{"model": "multi-label audio tagger", "dataset": "synthesized solo parts of chorales (CocoChorales)", "train_examples": 39062, "gain_aug_db": 10, "time_shift_ms": 100, "n_mels": 64, "hop_length": 320, "input": "log_mel", "spec_augment": false, "win_length": 400, "arch": "vit", "norm": "layernorm", "norm_position": "pre", "activation": "quick_gelu", "mlp_ratio": 4, "head_dim": 16, "fused_qkv": true, "bias": "none", "qk_norm": false, "parallel_block": false, "inner_norm": false, "patch_size": [8, 16], "layers": 14, "width": 192, "positions": "learned", "pooling": "attention", "num_labels": 51, "init": "torch_default", "residual_init": "none", "optimizer": "muon", "muon_scale": "original", "lr": 0.0099, "momentum": 0.95, "nesterov": false, "orthogonalizer": "newton_schulz_5", "adamw_lr_other_params": 0.0024, "grad_clip": 1.0, "steps": 19100, "batch_size": 256, "epochs": 125.2, "lr_schedule": "cosine", "final_lr_fraction": 0, "warmup_steps": 1910, "weight_decay": 0.005, "adamw_weight_decay_other_params": 0}
Rows from block 9 of a small multi-label audio tagger, named by matrix and row number. Rows with one number belong to one neuron. Each number is 128 + 32 x the weight over its row's rms, rounded and kept within 0 to 255. All counts start at 0.
After each neuron's rows are labels from the 100 clips, of 14848, where the neuron reaches its highest value: "strongest on" is what is common among them; "peak on" is the class under the peak. Only what is clearly more common there than usual is listed. The data: synthesized solo parts of chorales (CocoChorales).
# fc1: MLP up (model.blocks.9.mlp.fc1.weight, 768x192), inputs 0-95
# fc2: MLP down (model.blocks.9.mlp.fc2.weight, 192x768, transposed), outputs 0-95

fc1.217 [142 140 164 133 203 172  79 124 168 129 142  96 117 150 138 103 133 108  89 152 124 110 148 192 138  89 111 159 160 124 135 150  91 137 130 143 142  76 126 129 127 147 140 104 145 118  92  83  55  97 158 135 166 154  77 115 112 125 100 117  89 140  86 197 106 126 155 103 142 110  66 100 109 141  35  79  97 145 131 136 120 127  89 196 152 134 165 141  96 127 139 103  92 127 109 125]
fc2.217 [139  93 153 107 126  96 112  69 112 185 102 121 181 130 134  77 141 176 137 127 118  95 123 172 117 123 175 130 131 144 138 199 103 167 120 130 139 152 205  40 162 143 116 130  63  70 146 115 125 150 149 164  97  86 113 145  83  45 130 108 160 124  93 154  87 186 123 165 140 163 115  86 122 147 106  97 153 164  80 134  97 119 121 165 115 136 168 160 121 114  42 109 105 128 105 116]
strongest on: saxophone; note G#4; note F#4; note E4
peak on: F#4

fc1.309 [122 162 135 107 196 137 151 136 118 124  97 136 148 184  87 232 140 183 101 132  91 170 109  88  65 126 128  89 100 129 197 128 123 146  99  95 134 108 146 102 101 123 126  75 150 153 127 105 158 212 129 138 149  85  92 135 142 120  87 136 111 119 131 130 206  96 119 131 155 148 105  89 158 150 151 156  95  81 104  92 167 114  94 178 127  84  82 145 129 135 165 162 105 130 101 202]
fc2.309 [ 97 164 135 150 110  91 128  86 161 114 103 133  73 121  63 191  92 130  81 117 163 129 199 102 129 184 123  99  83 163 108 140 151 134 101 104 173 100 136 150  82  95 113  99  74 136 116 137 204 205 155 107 111 144  71 156 128  82  70  96 128 107 161 141 147 158 112 158  96 148  71  62 152  99 175 134 106 102  68 100 112 153 154 202 117  95 104 139  86 108 178 186 137 135  94 177]
strongest on: note G#4; note A#4; note C5; note C#5
peak on: A#4

fc1.214 [131 158  91 100 162 166  59 105 146 193 142 153 193 103  67 178 104 166 110 158 140  94 145 130 115 149 147 107 120 125 129  82 128  90 212 115 218  79 190  94  80 122 137 165 147 163 158 153  60 147 151  81 134  98 127 162 146 152  63 166 187  58 105 144 120  71 143 147  97  70 167 175 114 135 121 141 144 133  97 105 150 135 126 122 146 167 220 149 130  96 141  93 124 135 119 114]
fc2.214 [ 99  63 149 165 125 138 118 122 108 159 118 158  90  94 165 160 130 150 137 172 101 148 110 137 149 119 147  95 119 104 137 112  74  80 128 128 167  82 136  91 173 108 143 117  74 109 132 121 110 122 178 109  79 105 140 121 107 187 112 120 154 139 112 109 190  65 158 187 125 140 116 119 139 109 155 102 154 131 102 104 128 146 137 134 113 156 147 139 135 151 152 131 128 111 144 106]
strongest on: note F3; note A#3; bassoon; note C4
peak on: F3

fc1.91 [132 138 136 118 107 125 157 152 132 103 129 103 159 125 163 130 183 148 153  94  94 137  93 106  76 147 180 166 150 188 119 144 151 129 180  95 116 105 155 139 115 145 133 187 152  96  91  88 126  84 154 100 141 170 107 117 130 184 146 105  64 119 170 120 109 188 124 106 176 120 116 186 114  82 137 131 143 170  84 121 117  97 126  71 114 135 147 189  78 126 102  91 170 118  95 165]
fc2.91 [138 175  90  86 127 111 134 107 134 104 150 119 145 146  87 165 121 143 179 125 170 146  63 102 127  46 173  98  56 163 149 128  88  66 135 118 115 133 172 176 155 162 212 157 182  90 115 131 153 113 155  91 113 114 152 144 139 178 118 120 144 147 140 105 131 133 153 116 106 136 117  97 117 144 129 114  87 130 144  67 180 107 163 158 156  91 121 136 123 140 139 173 173 123 123 117]
strongest on: note G#3; note A3; tuba; note E3
peak on: G#3

fc1.568 [192 104 183  87 101 114  89 161 122 130 148  79 112 136 139 141 141 141  67 118 112 139 150 156  92  99 109 152 155  70 109 152 129 171  92 168 143  85 137  63 100 115 127 166 151 107 169 155 141 139 155 120 140 115  96 120  87  98 165  96 139  83  58 167 123 112 109 162  91 147 101 122  76  57  93 127  74 109 102 198  62 153 133 199 152 106 114 131 133 109 147 102 158  96 143 104]
fc2.568 [125 169  98 133 136 120 150  96 182 147 120 119 156  91 107  94 166 154 130 129 125 155 101 128  93 131 140 132 112 136 133 163 137  99 162 127 126 136 150  94 148 109  36 111 147  94 109 122 106 123 102 127 104  30  96 123 133  68 160 130  95  94  80 188 111 127 118 143 155 175  67 138  76  78 148 120 156  96 133 173 117  95 128 152 159  88 151  86 103 121  51 207  60 103  99 130]
strongest on: saxophone; note G#4; note A4
peak on: G#4

fc1.261 [106 154 180 123 165  96 104 102  87 167 129 128 180 155 128 160 129 114 109 118  90  62 119 105 116 199 114 139 101  98 114 141 133  97 117 123 189 129 110 133  96 155 177  47 124  86 106 110 100 116 155 171 107 125 132 111 155 148  64 108 137 166 162 137 165 177 124 144 110 117 128 115 156  68 157 130 116 127 141 130 169 137  84 145  79 120 162  71 119 152 129 131 113 136 167 135]
fc2.261 [125 139 116  69 133 130 108 153 135 105 165 165  91 144  93 113 115  67  97 109 125 110 135 117 120 115 175 136  72 154 150 161 189 141 110 148 115 109 126 124 104 101 112 100 178 142 115 113 113 146 111 138 111 127  89 121 148  85 170 163  88 152  77 125 177  72 113 181 169 183 178 178 122 177 144 129 156 145 159  85  74  67 112 221  99 140  84 129 137 151 145 154 132 122  81 141]
strongest on: note D#4; note D4; clarinet; instrument: cello
peak on: D#4

fc1.586 [108 177 150 169 184 141  79 146 119 133 106  90 116 139 156 140 142 179 101 132 137 178 143 111 113  65 124 111  99  63 131 172 145 133  37 117 120 112 145 168 189 125 177 153 137 150 132 135 101 194 141 133 128 139 111 114 103 157 135 140 107  49 126  82 146  62  80 130 162 177 123 106 147 111 147  62 102 104 125 124 164  70 105 118 119 204 127 103 103 164 106 122 149  98  67 117]
fc2.586 [120 175 164 145 161  83 105  96  90 104 119 109 136 143 151 154 128  94  96 153 146 154 123  92  84  53 132  38  98 131 120  94 122 135  82 133 157  96 158 105 121 129 168  72 153 174 114 151 191  89 111  61 183 111  87 119 159 159  95 159 103 148 109 139 138 165 156  92 147 163 122 144 182  98 134 109 147  97 144  97 124 167 159 116 103 212 141 136 211 110 103 178 145 165 151 191]
strongest on: note G#4; horn; note A#4
peak on: silence; G#4

fc1.660 [123 177 141 130 148  85 144 102 120 147  81 106  80 110 150 179 132 129 130 175 190 181  84 121 108 159 134 131 183 149 158 147 120 116 131  72 153 129  82 137 137 115 125 149 180 144  68 110 124  90  58 138 200 110 105 129 111 139 173 154 153  98 108 143 124 201 166 142 145 134 162  95 131 104 143 149 127 134 126 142 103  71 163 103 127  82 139 172  98 123 107 160 161 106  95 147]
fc2.660 [172 177 155 115 120  98  80 102 152 169 138 111 143 159 141 175 147 133 154 140 112 144 123  91 139 127 111 154 140 138 113 100 167 110 113 106  90 143  72 114  52 119  94 150 175 126 107 127  99 156  76 135 137 115 170 193 146 125 105  90 132 152 142  83 140 153 145 128 116 134 127 106 104 138 118 180 106 129 190  91 142 147 136  96 210 124 121 225 129 167 151 126 120 130 162  96]
strongest on: note G#3; note G3; cello; instrument: double bass
peak on: G3; G#3

fc1.522 [ 94 121 133 147 164 131 118 117 137 103  84 156  89 134  67 123 137 116 155 179 157 164 175 108 127 173 116 150  94 113  86 140 135 146 160 159  93 129 217 151 129 106 167 157 125  92 142 111  90  98 111 153 105 111 114  93 108 138  94 110 149 136 190 142 170 134  69 157 212  86  99  52  85 104 187 204  85 130 161 164 173 148 140 148 120 115  98 111 122 151 167 116 172  92 113 151]
fc2.522 [170 216 131 130 141 128 119 170 178 136 169  85  85 136 106  77 117 183 108 121  95 143 140  71 153 199 153 134 190 143 167 138  83 169 148 120 176 155 168 134 122 115 154 156 145  86  86 142 195 127 165 107 116 105 153 103  92 106 107  84 167 121 127  80 138 132  80 152 135  77  87  98 164 145 145 115 103 121 147 156 164 189 150 113 131 123 101 134 138 107 203 115 168 124 123 164]
strongest on: note G#3; note C#3; bassoon; note F#3
peak on: G#3

fc1.14 [133 145 137 105 109  96 210 151 147 140 151 139  94 145 108  85 106  86 130  73  85 158 103  91  88 155 151 125 112 127 145  88 149  83 160  91 118  95  98 114  74 156  70 131 121 118  98 118 107 129 176 198 118 105 134  82 152 179 114 192 166 206 199 187 149 108 127  86 156 129 114 145  83 152 116 143 150 145 139 116 135 169 146  53 142 140 128 120  96 185 123 119 165 111 113  82]
fc2.14 [165 105 185  81 212  46 142  83 204 143 147 112 163 131 149  82 154 177 132  90 105  96 129  92  87 108  80 153 119 107 158 156  84 134 114 124  90 110 154  86  82 166 140 119 189 142 101 133 101 119 147  93 126 172 111  93 118 103  97  68 111  90 129 133 104 147  56 149  41  60  97  75 106 134  91  91 119 116 171 176 108 123 101 109  91 145 167  96 121 104 158 135 153 152 139 135]
strongest on: note D#4; note C#4; note F4; instrument: trombone
peak on: D#4

fc1.353 [176 129 139  55 227 151 151 168 143 131 111 145 106 157 124 125 143  65  97 145 164 115  66 138 116 109 126 144 156 117 150 132  68 159 116 118 115  87 121 180  73 117 129 129 151  89 101  86  98 138 133 161 170 159  49  96 123 168 124  60 101 169 114 108 162 141  68 104 139  75  61 126  96 109 131 115 118 149 163 150 143 107 123 143 151 139  78 110 158 139 176  88 123  99 142 119]
fc2.353 [118 125 130 178 160  74 116 136 138 130 119 164 142 124 160 136 123 160 159 149  87 124 126 138 129 129 143 195 150 108 151 172 148 107 185 142  88 115 145  60 102 102 128  99 119  40 132 139 139 135 215  87 100  95 123 107 134  65 112  93 206 122  61 176 172 141 181 121 135 141 100  78 100 104  61 139 157 170 154 164 136  85  96 170 162 180 113 133 164 146 101 133 124 122  62 129]
strongest on: saxophone; note G#4; note F#4
peak on: G#4

fc1.337 [144 117 133 186 150 124  56 188 103 102 130 113 109 122 107 146  59 130 179 149  88 175 150 113 123 170 178 160 160 143  95 123 128 128 143  81  59 118 188 138 135 119 135 145 144 128 126 142 119 153 105  83 141  91 148  84  68  97  97 137 100 117  83  91 105 168 111 108  97 154 133 149 140 148  88 153  96 152 176 127  77 136  59 179 163 155  90  75  74 124 198 102 129 130 131 137]
fc2.337 [169 130 104 118 114  91  91  71 141 148  64 185 126 131 168 109 101 113 122  89 149 179 103 167 110  71 138 145 109 118 126 107 174 148 140 138 170 174  72 104 155 108 133  86 128 172 108  92  74  73 128 108 174 202 129 147  84 127 101 118  67 120  82  83 163 116 161 117 147 163 133  95 142  66  77 167  89 136 145 103 187 136 177 121 112 172  81 191  97 149 162 160 162  77 176  99]
strongest on: note G#3; note B3; note A#3; instrument: cello
peak on: A#3

fc1.114 [178 163 154 134 148  54 114 169 158 174 137 164  62 126 112 147 127 108 131  26 179 183  78 129 102  95 131 107 100 107 136 179 149 106 105  99 176  99 187  74 130 114 133 114 121 145  95 103 127 123  78 147 157  73 119 146 102 161 161 141 108 150 131 101 117 205 139 176  75 132 153 193 108  99 130 155  82 146 167  99  77 126 121 114 102 187 113 158 111 157 121 140 112 173 114 152]
fc2.114 [151 122 136  84 169  82 103 152  69  83  90  79 108 123 120 157 180  93  85 126 101 118 101 103 147 144 122 107 140 133  94 133 154 139  49 114 125 162 169 132 127  72  82 137 160 119  95 154 180 148  90 169 113 109  93 111  93 127 150 156 160 158 131 113 175 143  97 117 135 164 144 117 123 133 151  77 203 112 136 159 110 103 107 141  68 109 164 136 144 131 102 130 103 144 110 138]
strongest on: note D#4; note F4; trombone; note C#4
peak on: D#4

fc1.374 [180 144  53 127 135 161  95 152 138 114 174 111  96 129 105 131 103 161 129 119  74 106 115  93 104  49 138 110 109  93 110 127  64 118 135 152 143 105 120 169 125 118 118 142 104 152 102  99 142 154 221 110 154 172  66 122 109 158 132 129  76 139 174 171 180 112  80 116 138 150 122 137 138  94 121 159 122 151 108 142 139 151 115 122 110 131 161 109 130 103 191  44 152 117 103 141]
fc2.374 [125 102 130 155 124  81 137  96 152 167 145 139 135 144  84 145 115 163 163 108 114  91 142 137 164 155 148 168 146 117 112 143 107  94 120 113 121 108 120 132 112 160  86 118 106 121 153 147 169 196 141  83  96 163 207 188 156  67 107 138 120 141 100 158  91 100 122  78  72  99 204 112 168 115 205 152 159 112  83 137 144  92 130 128 130 129 126 126 172 114 110 114 100 160 115 120]
strongest on: horn; note B4; note A4; note C#5
peak on: B4

fc1.482 [152  68 138 169 153 117  90 171 104  93 155 136 122  95  63 111 176  98 115  90 144 167  81 137  81 142 116 185 100 133 182  91  80 165 108 172 131 123 157  98  68  93 162 118 128 112 193 154 129 154  87  98 162  94 102 102 126 168 152 146 142 127 120 130  93 165 131  71 129 137 144 101 117 113 144 122 163  57 161 110  89 103 146 142 157 103 118 141  89 126 123 136 104  69 179 124]
fc2.482 [136 131 141 160 120 111 179 132  92 115  91 195 146 176 131 106 148  79 138 129 125 123 134  81  92 109 119 122 103 147 182 135 124 133  95 176 103 150 109 150 131 126 141  91 158 162 160 121 177 163 126 131 167 127  63 109  90 150 155 124 128 110 107  86  72  26 133 133 101  77  91 161  92 145  93 171 139 135 155 127  57 124  89 108 125 112 122 105 115  55 143 115 103 147 141 171]
strongest on: note G#3; note C#4; note A#3; bassoon
peak on: G#3

fc1.524 [178  73 166  85 115  83 173  85 171 122 166 150 177 161 145 129 110 102 144 123 118 153 145 123 136 137 128 147 107 142 180 187 158 226  84 108 144 123 104 118  60 118 133 184 115 121 149  61 142  85 169  69  86 138 118  97 103 124 129 114 126 156 109 122 137 150 161 134  87  61 142 157 148  95 153 151 102  81 128  62 122  86 116 146 129 149 124 130 109 152 127 117 156 135  98 134]
fc2.524 [ 94 179 140 215 112 165 137  82 130 118 118 177 113 171 121 130 158 158 156 119 168  44 149 137  90 132  97 119  71 125 134 142 147 158 184  71 158 102 115 206 111 117  88 132 167  94 180 117  92 153 156 136  91 146 123  86 127 116 166 105  99 188 111 137 121 112 123 154 144 141 151  89 173 169 120 135 102  89 152  52 160 145  63 174  95 130 119 137  53  96 172 146  85 118 119 124]
strongest on: note G#4; note C5; note A#4; note C#5
peak on: C5

fc1.151 [164 150  64 150 138 166 114 125 107  56 153 136 108 125  90  72 158 146 121 148 192 121 128 162 147 182 145 152 138 131 124 161 169 166 115 122 133  97  90 104  92 170 171 129 128 141 126 184 128 153 102  66 141 141 108 102 142 159 154 165 148  67 138 161  69 135  88 126 140 111 136 109  95 146 182 182 107 160 120 100 174 129 124 158 150  74 150 160  97 150 125 101 102 102  95 127]
fc2.151 [ 96 108  90 105 137 191 176 143 193 100  43 137  93 106 172 111  89 138 137 142 123 105  86 138 108 113 132 194 145 142 216 119 152 142  86 148  62  87 117 115  90  64 143 184 136 142 114 149 114  94 166 135 199 119  96 133  96 155 138 117 155 141 156 121 139 130 114 211 108  30 139  91 107 130 121 120 137 189 113 127 150 117 169 129 142  87 137 126 121 142 121  87 163 117 164 164]
strongest on: note G#3; note D#3; note G3; note A#3
peak on: G#3; D#3

fc1.62 [166 114 106 134 153 122 151 128 132 110 112 206 137 129  90 139 150  84 109  87  78 115 147  42  56 126 137 122 147 113 130 152  90 156 100 136 112 155 178 130 110  96 188 179 123 108 186 182 146 155 141 146 132 100 166 164  79 196 152 143 175 159 127 138  92 150 161 213 101 137 109 139 142 137 189 100 137 160 112 116 151 117 139 118  79 118 121 121  82 154 140  69 122  77 104 179]
fc2.62 [128  94 135  86 105 132  99 159 130 115  91 105 168  74  94 149 160 109 130 211  98 135 123 141 114 151  87 170 111 188  87 142 154 109 158  99 142  93 108 171 156 103  72  91 119 158 148 105 121 122 153 102 167 160  99  76  82  96 106  90 136 156 112 120 121  76 134 120 101 130 109 130 169 129 175  72 129  57 118 129 133  94 185 116  92 171  95 110 115 157 138 158 150 141 139  69]
strongest on: note G#4; note F#4; viola
peak on: F#4; G#4

fc1.621 [146  98 105  82  75 166 115  98 145 110 116 188 118 148 103 171 130 114 102 157  64 175 130 119 105 140 135 135 130 107  57 167 121 115 103 124 113 157 106 136 123  91 148 128 147  93  84 155 106 172 173  68 154  97 182  87 122 106 120 137 156 175 227 186 172  94 110 102  95 139 118 130  95 121  97 164 119 206 167 139 159 139 102 138 102 164 102 150 135 105 124 126 124 140 130 155]
fc2.621 [113 117 125 150  91 141 116 148 163 179 157 162  99 171  73 158 113 132  92 107 129 150 115 130 129 124 161 164 150 104  87 176 129  72 126 160 140  97 100 101 104  79 146 161 104 133  98 126 121 140 194  44  73 149 106 126 120  76 192 173  74  90 117 175 121 175 104  93  59 109 166 120 138 162 156 160 113 169 127 120 111 126 166 100 160 129  94 101 100  96  95 149 122 147  38 166]
strongest on: horn; note D#4; note E4; note F4
peak on: D#4

fc1.238 [138 113 114  99  95 126 136 180 132 172 105 159 114 167 150  98 117  95 148  84 108 130  95 106  94  88 151 130 105  77 133 119  69 127 121 119 122 108 233 139  87 158 130 197 143 113 113  92 130 155 100 176 118 115 154 159  85 156 116 136  86 139 102  98 127 105 173 146 135 164 181 111 169  88 155 169 154 124 127 226 120 146 176 179 106 134 128  95 121 111 125 134 172  77 110 136]
fc2.238 [ 91 161 201 110  86 146 143 132 101 130 116  91 132 175 136 151 137  96 111 145  83 126 130 169  79 162 157 103 151 163 124 113 181 137 126 101 103 130 142 119 125 148  98 193 118 100 115  54 117  77 163 116 201 149 112 158 104  61  74 114 166 182  83  93 164 125 144 132 124 141 176 139 110 134  72  74 161 126  87 207 147 139 142  48 107 145 121 118 114 152 126 170  80  80 151 138]
strongest on: note F3; note G3; cello; note A3
peak on: F3

fc1.270 [116 158 126 151 127 125 149 120 115 128 101  99 140 135  87 133 100 175 102 146 160  82 118 141 170 129 109 124 134 112 148  90 144 111 112 115 138 141 135 128 120 125 169  89 141 158  89  85 128 160  91 140 102 111 118 164 185 117  86  83 155 106 139 148 120 142 147 206 139 145  87 149 125  81 182 170  54 152 136 104 133 124 109 182  91 105 121  80 188 127 217 175  56  78 101 141]
fc2.270 [129 134 148  97 145 135 111 166 136 117 134 110 133 105 132 155 143  99 174 173 142  89 166 101 115 132  80 140 109 136 149 129 163 141  97 119 164 140 112 115 102 103 176 132 125 201 144  44 109 170 112  85 124 146  97 121 147 142  57 113 108 132  89 145 170 171  98 136 145 124  81 134 138 167 171 110 174 132 185  69  54  98 168 162  98  86 130  81 149 167 134 196 182 118  59 123]
strongest on: note G#4; note D5; horn; note F#4
peak on: G#4

fc1.575 [170 139  91 141 177 144 101 127 105  56 172 175  68 163 147 125 121  90  83 193 107 178  94 184 109  98 108  95 119 151 137 129 103 154 151 122 134 138 131 195 102 123 176 105 144 139  88 145  79 129 131 144 138 144  88  77 165 113 121  95 119 108  96 152 168  69 146  56  95 127  51 103  45  94 104 147  68 175 124 136 178 111 120  60 120 160  92 116 109 107 123 104 139 138 167  99]
fc2.575 [142 116 143  77 120 146  79 158 143 131 121  79 144 179 114  82 130 137 100 107 138  91 133 142 103  98  65 130 121 131 190 110 102 100 176  95 142 135 158 110 162 137 162  35 143 144 112 153 120 120 186 114 154 114 110  95 115 110 166 149 113 127 108 183 114 168  57 151 187 120  64  86  90  83 130  89 129  61  93 190 114 106 116 198 129 107 126  90 136 144 134 115 132 149 154 134]
strongest on: saxophone; note D4; note E4; note F4
peak on: D4

fc1.509 [104 131 140 152 178 122  96 103 103 141 113 147  57 130 138 148 102 155 174 227 141 114 118 119 112 106 137 151 111  91 147 153 144 163  94 104 149 150 128 164 114  92 172 180 142 109 143  90 145 119 116 132  78 162 123 131  77 159 158 150  71 134 101  93 116 113 136 117 156 146 201 113 154 101 183  76 155  89 130 161 133 145 130  89 110  91 182  91 145 100 147  94 147 110 146 134]
fc2.509 [116 189 146  70 127 158 149 118 110 134 111 132 172 172 186 137 108 134 148 117 104 180  24 188 132 179 173  83 183 190 125 126 167 167 118 111 118  92 103  93 133 133 166 145 139 124 126 134  96 155 129 138 182 136 106 152 133  83 108 149 103 121 131 117 131 131 120  93 174 108 148 166 111 109 125 126 147  92  90 155 172  88 146 138 109 134 118 158 116 113 121 182 139  78 123 159]
strongest on: note F3; note G3; cello; note A#3
peak on: F3

fc1.396 [ 96 135 138 137 124 128 148  76 154 157 157  91 144 196 117  99 189 139  95 108 142 129 111 120  73 109 100 134 130 149 162 111 169 128  88 105 172  73 124 163 145  88 141 138 166 118 107 103 124 167 140 154 155  62  98  78 101  74  93 134 110 189 128 131  73 101 143  78  96 139 115 176 136  69 102  84 155 139 201 104 102 158 151 130 155 120  53 149 130 147 122  89 118 172  92 142]
fc2.396 [163 105 103 133 126  90 114  99 144  80 157 104 157 104  74 137 144 109 127 169 115 106 155 112 195  97 203  72  91  96  96 109 157 131 119  80 129  89 145 116  59 112  87 149 134 122 141 132  97 109 163 136 108 140 113  89  94 164 109  96  90 109 156 181  58  50 125 111 178 104 154  87 116  90 123  85 140 124 151 120 155 115 194 188 117 118 128 121 158  96 118 171  98 169 136 136]
strongest on: horn; note B4; note A#4; note C5
peak on: B4

fc1.187 [108 129 115  85 150  98 131 131 162  85 123 154 135 107  98 191  94 102 106  36 114 135  94  95 129 192 102  89 124 160 141 134 146 143 126 115 127  91 131 128 133 160 160 119 133 101 115  81 128 146 148  95 152 126  87  86 112 141 135  97 142 139 109 143  62 131 118 178  58 187 146 154 106  50 117  84  71 120 140  95  62 112 148 182 152 165 140 142  94 112 145 169 132 199  76 100]
fc2.187 [129 100 124 115  96  79 111 146 171  93  93 172 143 163 126 121 118 130 149 168  76 164 107 195 157 182 155  96 129 149  96 119 153 160 116 146  77 163 140 140 104  77 125 128 121 107 138 132 171 129  97 161  93 132 160 125 125 126 125 189 102 176 146 138  84  89 127 160  74  97 139 113 106 109 121 106 155 135 102 105 101  81 131 229 133 110 119 175  77  90 154 140  98 148 139 120]
strongest on: note G#3; cello; note A#3; note E3
peak on: G#3; E3

fc1.598 [148 162 101 132 119 161  99 134 188 157 207 118 166 156 123 181 154 175 120 104 132 112 131 137 115 183  86 162 100  73  75 111  93 108 157  71 154 102 100  96 154 134 108 132 128 117 109 148  85 114  91 107 150 159  97 159 157 105 100  88  85 121 113 136 158 191 152 117 117 127 140 224 107 174 142 125 156 133 138 107 135 166  94 137 110 154 133 154 119  36 111 182 129 128  69 152]
fc2.598 [ 76 129 148 109 137 118  89  31 100 143 100 109 165 145 123 152 117 103 115 151 108 138 218 111 123 144 153 111 108 153 119  99 101 119 120 166 133 136 150  82 131 129 152 100 167 116 135 123  86 104 159 136 121 205 133  91 122 175 125 139 103 181 129  89 100 149 117 138 126 122 107 133 132  99 192 130 123 199 158 137 111 143 141  93 102  99 172 144 159  84  91 152 174 166 133  76]
strongest on: note G#4; oboe; note G4; instrument: viola
peak on: G#4; G4

fc1.11 [190 133 102  82 152 144  84 145 124 112  82 167 106 148 122 167  89 145  42 101  55 182 128 114 128 104 109 123  88 132 135 112 107  73 180 145 106 179  77 161 125 113 183  96 144 102 128 161 133 125 148 106 139 126 132 106 142 146  96 137 141 127 100 154 115 121 113 135  86 122  91 121  98 131 154 149 154 144 159 137 185 155 132  90  97 117 105 130 152 123 136 101 113 128  90 143]
fc2.11 [ 97 126  57 153 137 180 133 115 153 175  94 133 136 133  79 145 129  97 134 155  85 116 108 151 139 114 131 175 138 123  79 150 105  92  57 137 125 133 142 113 186  90 117 163  86 129  39 166 155 171 165 125 144 103 166 128 117  69 170 189 106 135 132 129 102  87 102 102 102 161 205 138 202 102 209 135 146 108 104 124  82  94 158 126 142 122  98 121 153 146 111  93 116  95  91 174]
strongest on: horn; note F#4; note F4; note G4
peak on: F#4

fc1.280 [148 123  68 146 129 120  99 163  97 193 132 104 112 138 121 112 105 169  96 101 162 105 126 147 115  43  89 124 130  95 124 120 102  89 170 144 180 106 109  87  84 113 149 111 116 155 190  93 149  96 147 119 124 113 113 106 165 150 102 136 122 115 140 148 115 120 141 123 111 131 108 120 122 109 144  70 149 138  83  99  81 146 143 103  93  77 159  75 138 153 171 133 166 117 118 117]
fc2.280 [131 181 108 157 145 179 158 107  90  83 100  80 150 120 137  78  71 157  72 106  82 118 110  67 110 136 113 137 138 132  97  71 103 159 161 175 118 125  90 144  79 143 151 153 131 122 109 126 165 131 125 157 142 159 133 141 145 123 143 168 124 184 155  94 191  94  74 118 138 194 104 125 138 141 154 110 107 149 128 119 133 131 143 213 137 188 149 134 126  69 156 113  74 166 138 133]
strongest on: horn; note B4; note C#5
peak on: B4

fc1.681 [ 71 181 108 109 108  57 143  99 119 121 158 165 138 179 131  93  78 171 161 137 173 102 219 135 144 140 129 111 166 176 122 113 113 171 164  31 116 137 123 104  88 110 144 151 137 118 123 160 127 101 144 134 132 138  81 116 121 138 134 149 106 181  83  85 182 144  95 164 101 135 101 112 105  80  95 186  86 132 103 148 158 132  63 116 138 201 149 127 149 117 125 153 131 102 138 146]
fc2.681 [ 83 130 117 144 110 145 105 111 167 106 127 185 104  84 107 147 168 119 124 154 203 106 114 146  58 101  83 117 108 112  87 117 162 153 132 144  72 176 132 147 122 127 142 166  78 138 101 177 111  96 136  72 138  86 133 138 181 128  80 118 144 157 192 153 143 121 142 138 126 154 131  90  77 136 117 174 159 155 128 106 151 158 120 181 140  93  97 134  94 119 220 132 128 148  66 163]
strongest on: note D#4; note F4; clarinet; note G4
peak on: D#4